From a checkpoint of a small contrastive image-text model.
Model: 13.3M parameters, 64-pixel images, encoder arch vit, encoder norm layernorm, encoder activation gelu, encoder patch size [8, 8], encoder layers 8, encoder width 192, text encoder width 320, text encoder activation gelu.
Rows from block 2 of the image encoder of a small contrastive image-text model, named by matrix and row number. Rows with one number belong to one neuron. Each number is 500 + 25 x the weight over its row's rms, rounded and kept within 0 to 999. All counts start at 0. Numbers have three digits each.
After each neuron's rows are labels from the 100 images, of 14848, where the neuron reaches its highest value: "top examples" is what is common among them. Only what is clearly more common there than usual is listed. The data: photos of plants and fungi (iNaturalist). In brackets: how many of the 100.
# fc1: MLP up (encoder.blocks.2.mlp.fc1.weight, 576x192), inputs 96-191
# fc2: MLP down (encoder.blocks.2.mlp.fc2.weight, 192x576, transposed), outputs 96-191

fc1.492:458520567509517572459479509511487464494525571481507515486527475509493524495479514541481496493516463529485531516527538458519492510477486500530509461489496535513526471515488483496504489506517491472489520503467521498508486472531532485502540456554472516532524483527454512517468521530488528508
fc2.492:467499510508505495482515516508497538480538492522504502484498512494509548514504477514468480499553515509517483491525462496494498489484565536527492505510523555535526540510525465450520524562493531478486459462515536477487518534454465472498549524490481492505461489526508535502479516521481542486
top examples: order Lamiales (28)

fc1.107:509499526482477513483529465482500505525483529502494498520515509477528496503496510475479518496537508464493531518477500538463528536503480515525511496517470491482531543479514486525480481522518543506470484533487470564492554512486497493418503524495503493494527498510535499456463465518533519530
fc2.107:482480528462514491572516473470503524501500476508469465490542524456526495505528492531522454457508488494463494466477536506488459486481485521483498510484507480483540534513478500491451505500483515467489538509504541489494522522497537534493529481503524502542436482503545505481523536474550521467
top examples: order Caryophyllales (41); family: Cactaceae (40); text has "cactus" (28)

fc1.408:479508555493504489493497442490473518512504518568504499499494535490525492508529449537481507458484474482514508517490504484484526502463464566556524472527484509495505506533487459493466507452474530463523488443491525538486511502468479474482476520481514485517523474545467448516510491518462519510
fc2.408:525505535519516501489517508467510469483462466527490512505514518462528478479541473434525473497471511529547491506479513490519519461480481522486515491512498515492468508503513493536490540443509487499560552504523525490483493500509511498492486508472525530527523472460460480478509491517478458489
top examples: family: Cactaceae (28); order Asparagales (25); family: Asparagaceae (25)

fc1.87:508462512515530496480502455491496513494493469503538550515496450508511472508507518488509481481474497447483502478500501497481519508513491517516463504488487511517485487492521533449516515507511509465483483515483508517553505465504576483484482489567489537474507464492535484511477511500510535501
fc2.87:473510540520490498468476498526458527517492540481519519481483498551493490487523436497497514515527489500496498535497448509516522487513511520495506516519478478448490531462493495492480431472443510499550495508499489514500491513504524488517550525549509525475514509470458468514465497496431548533
top examples: order Asparagales (30); class Liliopsida (30)

fc1.16:482497534551500526415472451484482471501456507524457544459547464512509502498505516464479505455532490496541499495510450498489521441520486489504540498500487498519513510466497477498542473492498528470482461503493503521455496502491534553481501519510451487497458510477479495555491517520502525504
fc2.16:515533515499559502470522478497474484537516492475488511481483504522517478493478531531510556518510505517518490505475519478506493466527491510512502477473489511545459480504499489501498487515495453489531520481499453509564469524545492442542465527523492451510542525538508473509494515454509476552
top examples: class Polypodiopsida (26); order Polypodiales (25)

fc1.57:472488491495445510474519556466497556526510479482524478506493478494515487519491481452506516496510480496484485494498492472467543479493501515492516490537517489460496493484508546524524481492501500492520458472486502460550514572523448520500520467519483549491541485484479476516496509462498529509
fc2.57:529545530506470509504538486497503509481510491510494509433492477534524510490491527491497477484469487482496534494486526540520476501502506484486510485455522516472456462490497489503493534501448454505521512505534529487509471540457516520512472480492538545483473522511476491503513465484523482539
top examples: class Liliopsida (25)

fc1.55:513504514489489450541519476487509493466509472542518490443486511476490521525499473508482523528537463487504464536513506493509519528522517543494517481523460492534479510529462533497491492501501529481479536481523533511521499458540518511473524486484476491509503486519473460497524499519493485466
fc2.55:505486472512457520487494455490490483493476489524465517504512542539489482515491553476515492486507499471520502540532480471499514502459485465478496499546511497493499505488479564531522489512497483488504546525495502564516461501474506487524528501505530513504507541446505508527531517514499488483
top examples: order Asterales (29)

fc1.515:468543543475467505487497497477467493509465481506518508534547478477487486486511550522510514545516527500494497520452448488437483475503483511516504449511470517507491526484520510454475510507506478508434547513488476527516505482483462482515514460492477503525474457533518481505490503437513537510
fc2.515:493513494524474504502499556481534515506470485520488459492518505521484513527496466466496542506484515464506513534521467500473482477497496542494476485506478495473487515508494500530500486513458529525489525497474539497502543519505472535514493550521511532500488457487521502426435509497467504480
top examples: class Liliopsida (28)

fc1.8:492526532533486519492511478497536492477467536498537488521510434534461522519497483546461547466525461480476529567500481515491474515510511531511504539487501506493506505482513483469517465488505495532499491469506528516497504534503487515504518508502509501439459503505508533528518461520463499504
fc2.8:506546470548516490483553519519496496528523478489450468492506507499482481498518533481496484514492525497548510504499507483530518494504489519459454482504493536507485474524494567495500553526536516481505522501534486522515476518483474460490507517521518485556552543488442517477504483508472489506
top examples: order Asparagales (29); family: Asparagaceae (29); text has "yucca" (26)

fc1.26:493521533477524520505572466530488493516553481506532466482508498508513525492509488521478529478510487477487542502525483518447498551521489528501489460512522445491452520511488516494529500499524448514553508464496517489496549497498532467473530504535464478489472565523483491514497503491471547527
fc2.26:528511522507479501489481531461514524503448496505492477528494526522435472495547506518499483468489498516494502515509502517497485504527453541472488520524473499481491476465511511558450486462546512466521517491526539499484510492504495517517527484510517473501468559411453466472486518535466492450
top examples: class: Liliopsida (28); order Caryophyllales (27); family: Cactaceae (25)

fc1.86:465466518475496513521428505462531517467461481523468510527514505460521504498509497487499519503491495527465495521520483562471529474493493516515502486503455475517483512532491491499510487513528536513536518485484518536511517488484491502456527515518486475497458522483504501561507538518505526461
fc2.86:475496545495490496488462495511511522499494533505517535526503525468508489554498540507514526494539499497474502471486507492499553525463547496547467465503471537545534521492509532437497499533475497485518512523542456512553486522515494478503466519474459472476509526500517492539545459482474462531
top examples: order Lamiales (25)

fc1.472:480514485493498511477494487498482473464537498529471527554490474502505517482502496504508559524514477483531469528518498531460504506488467521471497483513497483496517495498559516501495445489482505525511485467476477490511538467515476475500508532447499477529463455491532476464517487493477520528
fc2.472:510456496529506483481506540512528485531509508499543515471505506514480522476522492514507495529509512519487489467497523465504530485487518496536477481487525468509503470509533486456496530499508514495448472485523468445535460483517500547533482525512528516508507474484500501483475500446481487476
top examples: kingdom Fungi (25)

fc1.143:493519539459496526512551475495515476469516505499503496544487491498539505480492506485503488448484520470516571526500503452487482510546507502490530443472507484493486517493502502494515469501507499469511507526491479514528547528532466475536511475529451484500480492511471478499483538485471541494
fc2.143:542506511529447495496485528513499511459493491502504514503489480497455533477527472464506478532496514524548497494514548506521530464498458494486478501486479516488487473510497513533473493487495497504514540515532496500507496532486473487524509496492501475482533525465454492517502458501475469501
top examples: order Asparagales (40); family: Asparagaceae (40); text has "yucca" (32)

fc1.97:509516470477536513502485512510461482458516505511535491550492530470522504485520524484500530530554531468526510534498507565481509496528474531522501529530440496508471531514505465519461470484499542547509514480506482522521537533505494512473515511472510484480498465487511463464530513505481526517
fc2.97:502513536480476509459541527515488475532499514494478536498475440498540512474501502481500519525494462500505512514519502467522530482539524482497508475447501499547486508459493477474506495491539475485445506514502489528503488515541497508520493536521524521501534469523458443487541491506521502514
top examples: family: Asteraceae (30); order: Asterales (30); order Ranunculales (25)

fc1.205:488516513455466536476500497467490494488445533555506521504551512485522477459480528536508502518518501466495514520476490526509514501503489541474495500566436491490496547502522442495479495503512463566507509503492511501484491497481464492494546490484518514473496489527518508535470506514517523488
fc2.205:468549513494487509498516472531494492524492543509537532484504523510499503466497440513515498552485518498475486505537476510503538473536513523529507489523477494468467494457473504518478464487474479537522485482501468496475509503538476485511515525534491464507510466500482499500437526496475491496
top examples: kingdom Fungi (26); phylum Basidiomycota (25); class Agaricomycetes (25)

fc1.76:527485512498469527484502534506524459494506505517514514487469472490504472477477468518415460480547504509470475527507475511481476477464487542527535474475505532477493504491532514558496512445521509545483488515541511509508515497535526495499521507514537536481544504487491534437486481514506475489
fc2.76:541510480478516476543443476514480492476517473513503494484490476486531482480494548508510525490458468490522488441522525515487487526497473478462506494535507548478515511515530484507493542517525482498550542538491552513481487484499492489510510498460511487529481509471485443516550516475505479496
top examples: order Asterales (32); family: Asteraceae (32)

fc1.341:503474535480523504506524488524536495522482510528484494506486484518499457465525486490459488503495515462512536556507460482447473524485525505514523504466502525466462525468480543494484454522502489477497471491489507514497545495490517471499495488533460498455505430521494504482501508492481494448
fc2.341:555480503497483475542489529495538516540507504472455472498449498515525486478477501479487491465511467480473481497520526495449470552519443466498488520562456499490509516516531539513492511451518490466494524539524515501515501519484492525491503478517517517490523525471488463493467506497500487504
top examples: order Caryophyllales (47); family: Cactaceae (45)

fc1.80:465490509492475558491529472491496489487517528487501492538500528485507490529514485498538534487539489475507553515532482526486495469495564492520513491537482504513503493472516515507470469506499540465496496507496443552546517482521493478414567505534517490525485478521439509542492525488514551476
fc2.80:474493539511516503502502466553529516492502510465489511508497510506502541549511491498451500493553526464498504486500505511493521541498506480543511476508548502498461508494478535480545472552504487503542505503541503469464483518512508518536474446485494493476534515465511501495508492508531480502
top examples: order Lamiales (25)

fc1.18:515486489495477511536471532484484491501517534502508537488512497499506518483489524499473500539505459500552539499481459519510517549504484504422496475469522508502500497493514534477490482529525554534552476550481540514503522478481484474457507513483508489470510508511524470540494467515539498431
fc2.18:511478477523494523516484525466539496487462499516468521468506550499503471558454504535538488456533528481484456477453511479494518474481482478466527522508479517492506472490447496495526487511499521506469507497493470522495512481464510430472495457493515503483480541506539545528531467484511475466
top examples: phylum Basidiomycota (27); class Agaricomycetes (27); order Polyporales (25)

fc1.416:452518529495492533448471469532464500493494508486533493519506471495484521500508487499497513509484515488487544511523478467468497489536516515506494500472487498486501535518506456505513471504525501503463466530511510487473482512494514460466502476503491498480448520501523499525458515499501552503
fc2.416:492476470492489477525479579518512545520498456502523482569482521483483524482512537497523470511461498479524455539536474496471507459487538512489502464540511495520458518484490482496487501494492532512488462492466487453461530499506489479531495497482488512513488525483508532511483514497501530461
top examples: order Asparagales (26); family: Asparagaceae (26); family: Cactaceae (26)

fc1.451:492480492478509466508499497496453496526513529511510505507521500506463488515540499483447518488491511487482480536489479508511499524499519503490512461546481502484489523468548495501498480514511466534505482519494519470498508482495479429502526547488511525499506531511519491527463486507494489470
fc2.451:541500511529496490517503548508516450491497470498515511524437472502488506502455510502461510531467477481548509523480545496507502542499475497504473494482485523528487492516512485492492519511523509521469493533503480521457508484498463559501499523464461483552524538464476467456516534515531488512
top examples: order Asterales (29); family: Asteraceae (29)

fc1.244:488474523474453526523487572455463486504502486531471499546507460505523490488528499529505510468480473505492528501468530523495475519482529482505536478510504492502514472513472513552487523521497508497503496478532522515525489512499463506514531486499486501438492509533499503533515496503507508484
fc2.244:493478520455475479501517487503518520463479512486458521532494513499486491488529501493511497495535481527509536503505495507547531491446496465498506514543496510511524465535478503499484477510525444489456526490546526477527493491509460535505481508489487525508554474498492470487495463460524534498
top examples: order Asterales (29); family: Asteraceae (29)

fc1.503:505510500496480532476478517473524511483527520493529538487490506491508535467469528503481502493543479470505522503496526484488497518504499533492458465500443491539448512510534482498495484507523492525505505501498507524459517462487508496492507488510528489517530544534534516495526522502491513499
fc2.503:481479503466525521499448455462462511534470498533493474512495505472488508532505518533512520476480502498447530472495515519512446498504464525441503520494507470449489488495467522481498504491472508532483498503498511567522496498486559476531506456486492510491477463508518506462514523474514497494
top examples: kingdom Fungi (55); class Agaricomycetes (47); phylum Basidiomycota (47); order: Polyporales (40)

fc1.427:493496522546469477514471516490524500502538491505517486517549541474517492513480549527474499483479501442473493490500492519521501476489444496498533485524472531487503473483504501507460512470511514522536512463482459527524544457508519515443488521482486531485528501481483521458492494512519517526
fc2.427:497493470496504508493468479512519512497503470517532456507526504467482509523478489489529476499510529493466495554458512463499498453528504514505491502500523499510510483473506481499499471556505492490533487497502484484446531472516523452491506500514490443473494535503500543503522532491510473501
top examples: order Asterales (28); family: Asteraceae (27)

fc1.138:471496526446501498498426483503503510532448507462492509506496468501544474479518508515497528481512486488506530479501505489498506537493470476530471520537556483504501489506510473505468497533473499460475453504533523511516495481505523498488522466546488505477469529578493504513495520472502508494
fc2.138:495495496531482508479536493535464532469505494510523523496484499511491527504470489545448463500486546460511489505507469475518473498509537500523498459475552544524458510455448483507538549518475502489478523494472449531479486514548525501513471464509493514449472537516500494508499510448523422505
top examples: order Lamiales (25)

fc1.469:472517504517528488528513511495492503536504533503520513532535529513490499463546487512503496470526499426521514501478486471509459563538501528511496484548491503565524544495511484540493501529519526538496526484525507482466504517474502535474521501512500495442485468489481458519483494494497499434
fc2.469:514506508477519529529501515463496543565470522496477485502488554524495473506509515531520495434511459471477524461482483498499477535498477488483457539511506469476502486466522573476501513509517513477495467510530465492536499464456521497504522456510514509489507500482514528502516525498507473488
top examples: phylum Basidiomycota (43); class Agaricomycetes (43); order Polyporales (36)

fc1.223:469534509446502475478489507491515509507516539508512516541533480502495478518502490496504502482514514527485509478472463563518481482517469552471485498505512507494495524480521507452503469498515516516456463498492499467499468455506459492479501420515519504493527486501518516519509539512533521561
fc2.223:442472457468506458498491513483460534525475547518511457490543489489483498538511509476481503524484530477515477478475518489501526480532499547544509502469488480472511489503459492494496521505477489474498467520504466503510502477506498519504521515534547487501527456501513543502439526507483507511
top examples: order Fagales (29)

fc1.464:500517507459478495505511533474506505486527509504467534520488440499477494481475525551480540463524506463525491487481552535440509503500514507543511513490472527495498530514484549504450502449526451501504503510491539487464511478510515514485518480506509457529474466529466487497523521507464498501
fc2.464:468492515482531501486523479498503518492488521483494531482490509491535507474541540512550494523511481513474518469502512529483528503464499521494529472496495476515459495524540503437502517508481433501450526484491485449554460528546471461546490519508515532459504462469518484483480473438495512470
top examples: order Asterales (33); family: Asteraceae (33)

fc1.403:494459564483482523500516490518521500516474539540500534551547510483529479471508485548500497469487537498517514479475504487486525522499496478519503506509505517476547484492538491509498495537528512492550491508490515480474527503480535459486540485490474499449506456484512487505493527530498516540
fc2.403:503500504503483479515507467453508557522514536514497521476555481518518493493493493531522513495489512527512528500462517507494505482518483503474501480500489559470499487507501524484469477498498529470518522512515484513554479491532474528463519456533578497519481541513502521447475526480471501473
top examples: order Caryophyllales (27); family: Cactaceae (26)

fc1.137:499479478522466539486502490483490474517487522505478532525478490515489501533445489471501527484498468487510461523552496539526468533497521539480502511495528494456520512513462513484485465469508518491497536476455515534490536503507477498502519501555456474478495449507455498484455505482455484500
fc2.137:498483473525534478524538495502526436503530450496495546472485483538474538482504541483500527496502535487517481555435514500505492457500554483486516482471518472531485512532521516488525509486455517524467490482481492492462464507473527480517472480454483485528491494502508507485485499514477506496
top examples: order Caryophyllales (25)

fc1.373:474508542477458520475483496493512461524475528485472520516491464493505541504490517521461510500505517518512457543485467491471510504487515514507533472521481464500501478503523510531485424483526549476472455492442493531514510513491485491493509494508451506461459516513487539520504477494507534522
fc2.373:504482485498493468523489527447549464518495558481528537517525478572509475507502521510502495533529485500542494475477521505528454527542476488496477500529489486522506477503510546465489478504514479504478458481506494452553490477500492501497531489524518491504505542463516504495513481464480516531
top examples: order Caryophyllales (56); family: Cactaceae (55); text has "hedgehog" (27)

fc1.518:504517511439476476478430502485489527482530516518511468508508505472536479470524466494478553536531476507479463504482530523475544497529512535508489549525477540494535541535532492497485495499510549496547473495493525508465498494488493547448536504487500511500511502481470503534498576489511538508
fc2.518:472493480487487519459534501528475465489482519480513527492480515528536511471536518435489513542486474488540539529543496502524518499530498499498512462475502470528460495483466499512503465468536485512455531509488483548526482466547502468520498548535527521495529465478460467506493493489485509496
top examples: family: Asteraceae (41); order: Asterales (41); order Ranunculales (31)

fc1.353:548521521458507466481482531513454481517475484522520539532509522493486528518460503487467537494451472461481529517550495501463511525505550509523466496464508488470499485516479449487504463486553504527509510522480481530507550505494494511457507496507484505469526502501506493458495511520462513541
fc2.353:513514501531508449539451456491499503495522495517476522512511518463525487509506529479528527473524465499492479486496518457462482481493465512483483505529470523554518500529491534479505499540498537494509512497513514498466497524465484499442508534510445480502493509521542498476563545492511508491
top examples: order Caryophyllales (30); family: Cactaceae (29)

fc1.459:518494525490563526512489485491520499476425518485516503538474528465486502502478498472534529471479484508555479503510513503549461538502514505496510464473495468468499492505533520490498490505559454465488493489491477527522515463499529509515527498523467505503447482490483500432480510482474523484
fc2.459:507525475522485482511526509522530488490543499491500513545509520528481512467523535517526531470523510504514428516486499513523528513446497549523502526549442516519499518489547525456492495483490519510454486494525459470473491508496428467492533493493468501493530539478491476522484502482504483531
top examples: class: Liliopsida (32); order Asparagales (28); family: Asparagaceae (27)

fc1.553:472528482491452511505527507484457432494547516477482508522511473503515506464521508488472491547520478472500528530497512526452482468498524551497484502496508502507553526480539460557505484469496487519529526518503519483525502514563531489473529500484489476514506495510527479465554513517502553529
fc2.553:534517480508515511515530507486517508484506453483503525455483477458510506498543545542494515530456482506509501515540491447495500524511500490517497515513558496487484472538486508481481515503521538518465472490527441484512466480500480526502495520490512486540503479446502506482449484480508490522
top examples: kingdom Fungi (26)

fc1.332:488472528483516534466479470489494471522474497537543508509465480498518499480459516492442468499495478453527487542469511466490503460490466513538514467495497495437500476450525483485527473516516539504492478505502471478513541523537502504470551485509496534465499491517461482480464466537464531537
fc2.332:489475474497546479490532448552450471505536486488511468475468519502531534504512474499493513525506491537493525521486524488544470472523513490469483513451483511465518485532500539442540535505526478471483541488507457518512502513474543483502511491513568494492482552499499534501517510526496500463
top examples: family: Cactaceae (43); family: Asparagaceae (38); text has "yucca" (31); text has "cylindropuntia" (30)

fc1.139:538505512506497557467489492479481508472489523512502519471531475516462473499530553502526527489511499483461494465521454511530490512476484492484480441478484494527538474492495471524506462496529447514500518457509546470453485483526499493468540500532522506496500558510479486527488503478488516503
fc2.139:539477496499525484471535479470449487477502451486444487501499507511512493528460472498464506472521472470527491478494553491540510531502535545447496520503475495521487514503511471513491509469496513460488516494491483505484493498496531511505501504472509509524514502480541506516531518489540486495
top examples: kingdom Fungi (26)

fc1.446:503495505498518509520476546491517482494506516560500512528447486487524518462498544497493507495471515515496481520506478513484534486529484499500485489497526498508505482495546483506505494460539505504491500542480485535490537497484517498496491498521475542504500466456483497498475521506486489534
fc2.446:500496522496532473448536500498501497461525496481491499513499498539491533513547465519518485435486517496495509481489518465529483462468523556542532460534477432519513485522478484479475522457480516493548552459499460529519515493470535481482533529519485509483512523502505505533506460471517505511
top examples: class Liliopsida (27)

fc1.487:498549513494476531513507508484474498523463511618483509503553488517523494483507495510503495473508524449525489513482527526527516516491501521467506502500499490560491496511495506508527456510470516492482498524515507456480530513507485498507509531499478486515458501509522502529494543503460507525
fc2.487:491523479483501445512455530447504511485516547523474503507516486509501478482493522508498511515532468475481472499521484514448499526469492504478503477540482466517493484530544478502490499510519517502509483470499523483481541465493512515484542529531526468472537475499508498485527500482494513502
top examples: kingdom Fungi (25)