A small contrastive image-text model, trained from scratch: encoder layers 8.
Rows from block 4 of the image encoder of a small contrastive image-text model, named by matrix and row number. Rows with one number belong to one neuron. Each number is 128 + 32 x the weight over its row's rms, rounded and kept within 0 to 255. All counts start at 0. Numbers have three digits each.
Before each neuron's rows are labels from the 100 images, of 14848, where the neuron reaches its highest value: "top examples" is what is common among them. Only what is clearly more common there than usual is listed. The data: photos of plants and fungi (iNaturalist).
# fc1: MLP up (encoder.blocks.4.mlp.fc1.weight, 576x192), inputs 64-127
# fc2: MLP down (encoder.blocks.4.mlp.fc2.weight, 192x576, transposed), outputs 64-127

top examples: order Ranunculales
fc1.452:073128070103151146151070086186062121148089108143102132131120096170099083128118144116152099120120105195179101129145083112116155131113062150160154144181168112106134128165017094074148135178132194
fc2.452:136122150118127143157112175125125090125128200135165145164156125151113140123111160084195125162107132161088128152083118116095135096086098176084132147152122116114110090133132093191103108153122127

top examples: phylum Basidiomycota; class Agaricomycetes; kingdom Fungi
fc1.146:103085133134121143079077116182144161174130092147121127116103128084110103114131206043100132081135139136153114111102145150137132127095127080140177154123118141046084130094139099077131084139181091
fc2.146:122170186107128153090122123125149118080117104190102160107141130194075113105106092106122078133113133108176110087093077137152162142139144087133120127087155078109202129125120157105194058048137142

top examples: order Asparagales; family: Asparagaceae; text has "yucca"
fc1.438:188135118081128116113109124107164138142088035152109178128126135085114081106165159133148109152112113112145106136148171103166135194162183080173130114108160122127102107164119122145159092104093109
fc2.438:116111122157111135127143117093141080165110119194150103128161172146139146171148141112166095078169178145162136079176154139106184184076108136085125082108115120189112091169132094153155107125052090

top examples: class Liliopsida
fc1.169:096160144127153102148096141130150152155151095127146146129158090153108138159188121076085120131105127135157133095109116109144111074141069139096141169171121129133129184141113093174148123167148194
fc2.169:086080173151099071110163221085086083160132108190146131148139153072110170126119151084141115103108124149105103086155124136102119177141090109115145119108139148134157129120111123126178172165097081

top examples: order Lamiales; family: Lamiaceae
fc1.569:094137124131106142113119054157106103068096099111137147126087165165106070126067173163097117192168145099163091175146122077170091091117174134086183081090073176169097134095160127112129152095087207
fc2.569:154064147155138131084097155161134162113158192132133121072086106108187141103095141052140103130064102104155163166078100157120141098134102059149101142122154086141128117114157184098119088057151094

top examples: order Caryophyllales; family: Cactaceae; text has "cactus"
fc1.459:121099136099157171169097074179125132124165111104086117070131092123129053149138126127100161166152053102167142084088162100163080100180169161112180180135108143134092110169157135137123114096140121
fc2.459:176105124131133129144118147118135110153140212130113056046172117145137096091118146051141089136124101104096135143115081084118186103078104147111145177172166122100155131182122095107135072070134112

top examples: order Pinales; class Pinopsida; family: Pinaceae
fc1.166:134152073132078139110102167119185197120083092156174130169116185137123107127161102081139070150163146150133164130168117145154126069079136148156081130162195125073151123135121133135108144109147163
fc2.166:135106144144155109115144147101122148173146130174162116153083125130141137114134153066175135093133146168182127100135003176096158089103078158047128100133102140104124105110163137137137168140138086

top examples: family: Asteraceae; order: Asterales; order Ranunculales
fc1.567:127148131114051126107141176139164142129072116088130129126109090139075125182149130113123182128145111092096046170079116048110101128166146066153142177079181123114140127105106117152108134122112112
fc2.567:163111136113129091197110091209129132129073152139130131129159106149157133136074156146135161177117126138109175181162106206067121089123147188061132155090167132167085087137143167127175118103090109

top examples: order Caryophyllales
fc1.73:107162131124139158172066137115157108100113106045103112121120123127111071108089135182121126173216064151187142061121110171141141125108151106114151145172108110118096095164106103113182112156208147
fc2.73:116160118093153147200114125160149101097139129173109133094171087167097104091097151084132075131165091120100163138109077136161172072101149170111109186146133136076169115150129115091132066097111121

top examples: order Asterales; family: Asteraceae
fc1.403:136127134090141144100154114161099100193116144053151152120107071103144160179119116129190122168117098089099139153113155085104155117148118143100103150079243119111184107160159146090156125135073162
fc2.403:104095122149124138167155164169160101166087145160145107114153151149119172139094147109128138085104160126115173132134066163126198084103153190058111123078191065098160111122082143108198169092116095

top examples: order Asterales; family: Asteraceae
fc1.531:101156098103090164126104163111176140103142153067103103113088064136128124094197142161112111179118076128192091095103146121169091129147127146179125158142148175088095148151066137097122149163127174
fc2.531:160108107131113119053119116057089157135094133094092142139111077125146073154102127125190162113207104096132150146090080150095073076118121113112138120180128125173109092116114121147141120114121167

top examples: order Ranunculales
fc1.395:116077130138092137128104100148092095167014135093177100159106151126170139175155124133151134133121144116093072153144160166128126116120083139146137146134200102165134136137141137117129145113139163
fc2.395:069114103122079104117074106125149199178090121127129088144129161074144116130143150147117200139140132097120100099129133148127128158093135159102188149138112105067115144111113109071140137088133131

top examples: order Asterales; family: Asteraceae
fc1.448:101104142100140202138149141112152146084165089093127160077144114174109082086135129126138065125212154107118103104127173087094040139167191136172178150102101166112089125137141120138104116128165163
fc2.448:118122145107168098159149119150173104089128142165112165139110109153087062087114169105145122172105115128100150195137069112113179100091149158122182160131128118115091098070092136137112103142085084

top examples: order Asterales; family: Asteraceae
fc1.97:127079112098050164149073134157140145113064123105113146174102094113095145173121101152110119159151070119162083136173144164092080122097160092139137120164186131081136099133075073154078108111159106
fc2.97:078125097179120119119155126044166109130131157127196141078105124110139157150166155133083073107125167145149122093138167100153121157086143142140107087101181112099152131125142168136104112128120137

top examples: order Ranunculales
fc1.460:124127153119129116116122179080096115107132105150179130174138154124118168132155115102193173177119072152142114136098196090155107142136104140139186146075114105123147103120115174129134113100090153
fc2.460:110138101112094109138127120119132122148150194133148079101160170109149133164145104145112068157086179102118168184103082164137117120095125117035176104118148116151190139084112113086172129095128069

top examples: kingdom Fungi
fc1.112:080140136146143191123142152187123152143075144092134169095081131159113163103137173118149122120122126167132168093157123144187107062145134112108115108187131081078133137111194079124067079146205047
fc2.112:154129205152166109045106212074092107141131091114142125111108135129142069084150145065153113092090114135173116125156134087100146130140141099144141071114141108191168146120123128108165104127133090

top examples: order Lamiales; family: Lamiaceae
fc1.566:140134133130119132147077124165087126059148121071111144196137147146130098130161102137120126143153095157141084171157173109109088130190151118187147129145125184124170141112126090107083136170099180
fc2.566:169144178139182166115144107131098146085125138149077110058104088139149112125178134083187128111147108100151144156117068121110186114138083080092131134148116058166066114147136197109122087071112133

top examples: order Fabales; family: Fabaceae
fc1.75:088097162143079149082075153086140154174150144103147168178126120120140145101112105173075134130097103121081058190114161052131038124163092119124110184146095180113154142106145192198143169126106163
fc2.75:155143136121126110146150138153162087166122110128157147107170129171129151115095131113147166129149114153099125138121118148059135086079126180048149171118121097184109138183115125150117149188101145

top examples: order Lamiales
fc1.441:217167147190128168106096111145137122137077098063150122118130091086111105137122141091116074139132004128119113156106124093138101106144100098114124141141127174125133139156128159138137093181187112
fc2.441:122127202134117140039161099087110207119103104144116157152112159151117072185151192126181128121158141184174102160173115127140187124138105119139160086172122092096080092102097129159170142116111148

top examples: order Ranunculales; family: Ranunculaceae
fc1.390:101111162141114116143091118127104101124102120158149172134160107116102120160149201132103118092092143100128086073143086047148116119113079076130182170119198174125133120155104179172136164127191114
fc2.390:139082123100114106135198064152075158158134138142124192117143120146127172103149099209121167107117154110093160146146128142062138124152163121156127134132140130115069094106177070155113159147137092

top examples: kingdom Fungi
fc1.286:128125191133123113091136098055146198118124083159112137162104136183062083146056111129169133126156118160049113076113131174110132089139135132175116143170112102097152155063123128111146161149150181
fc2.286:182173151122154120135171112098102107135103123075129113151116180108162154196151109140073123130142135116132161147062141090136079124199157136110128137083130098163097116097138180118086157109147100

top examples: order Asterales; family: Asteraceae
fc1.310:159162111111173164072156069107116189137112112105123169099076090113093121151182127108138121117144136079105107140121129154191141143141126092121120138185176127120121133120116121122140062058080157
fc2.310:179102070156157086138135111135150106131086145153178145093093119170127110141139135099159137086146145167147188133124082183113158122129122205079116108110141102198117074156120117159184103133108145

top examples: class Liliopsida
fc1.302:098118127100148149046076142123133108165116113093082162131077138110133167096109185047066092135118059134152148124149136206161145117081094153084141168114158175147145159091158152098133082170132086
fc2.302:153168156146078092126157113106099079102128132126144131115163135155118135156181101120108127136112121107180102151162136082121149137149136130140134165084142096157134098153070172124159128072114130

top examples: order Asterales; family: Asteraceae
fc1.481:114147119062091106102141126112083130097108095106067210106161095142123130091099068173110108156152162117175163092087117075110097130152167122169147145134126096130133066110114106052163040152180138
fc2.481:144155161117107105140127153135151108123141136174221122135108174117138166126146132112164101151096114134102132136160092161082138149042122152140151129144102105124078194164161061174159127167087078

top examples: order Lamiales
fc1.333:074163096134089159150078144154161114147105106098163115171174130130174168170130137202130099185126194173232089147143092116142112126088126167085102068136135040162196107101082106128110104146145155
fc2.333:121102131183148110074107140074150129179087104112184079116145154124139200129162130095130170126083153124134057097120136125099069186096067072118143109096085178179123157142156135105135127103134117

top examples: order Asterales; family: Asteraceae
fc1.327:127124126079091122117115135132134171104127153097127161131079131149167070121152133134121112163139174181098109105173172114122145083055122231139130148166100099058159101155073137160087138156165144
fc2.327:159147142131137090142096169181169115043133159136155163091133118136167148132055110123137128193101137162120145174067104181115109098121147180119137160102112090179124110122124146109114126113161134

top examples: order Caryophyllales; family: Cactaceae; text has "cactus"
fc1.34:141103193129113133143058144104135139075162120059105151166130095122147082109061130120084141137182078172187109110105138130115142099122105124129210163164159111116113119121095176115117094119175138
fc2.34:163109074183108169176160152124114115145089085151123155148138080133104147167153140038122121059119101122088186101147105144089148095164091128133112145066162112161132066157144165126151109072080085

top examples: order Lamiales
fc1.149:145098122141143120148125120192193130106120059095120149106149106132093077075088120117131119163158121173124089148121168122094135160114137139146106182085102180156097158146157120134118098174142183
fc2.149:120109165131146140110122107112121135147116114160133104061130160090148130093129171055123156092159134101174125144176092089089228167081101110063138114137144090135142133169119130088100096128111101

top examples: kingdom Fungi; phylum Basidiomycota; class Agaricomycetes
fc1.338:140129119159108102167143167134156120122111128073160137139131087086141132132131121146116105106091088160144108107103140169136083154054185152147095179164147191095175162157121110125068112123160096
fc2.338:127106137115142170118102108112133092092133199120093094110137094112171132118159140145118165106128079146161111157130155174129129153094118047136163120203103134102126111135137105080167071087151136

top examples: order Lamiales
fc1.161:154133114123107136144138107145107133156115115068126158141155134131072148123075139075155124159175045128106117078113168115098116119136152118187118146123091148144122139110098180185092112157063147
fc2.161:141138134129059113085165130101078176173118143125168135088141106201118113152095086141114129106172124124131161160096129157156136117134117158151085174148115114106108116148184101145101130127146143

top examples: order Lamiales
fc1.523:090149106103156094174058154122070140146144128101172115175134108114087123140148089175147169183126107164181055190125162103124196152126116168136106177143101122090178139106100144177123136216135165
fc2.523:132161127154148138181171076137132144188094134161148125070140117128109151132194104115130163104153142153086112137149134145135173142144072119094148165129111139142141119150124097140145152074090070

top examples: order Caryophyllales
fc1.6:114118092121105068152156130137138147127108098126174107169163152104155112135129114191149151089145051105113093118132132099206091152128134173090138090116136148077107120120127160100133118097120151
fc2.6:133112151111144158134094109069131231146100165107115139135100159155175093078152080148083129131137101096141101123090068187151112119114118161128120132150128098108157141126160088111128073089158131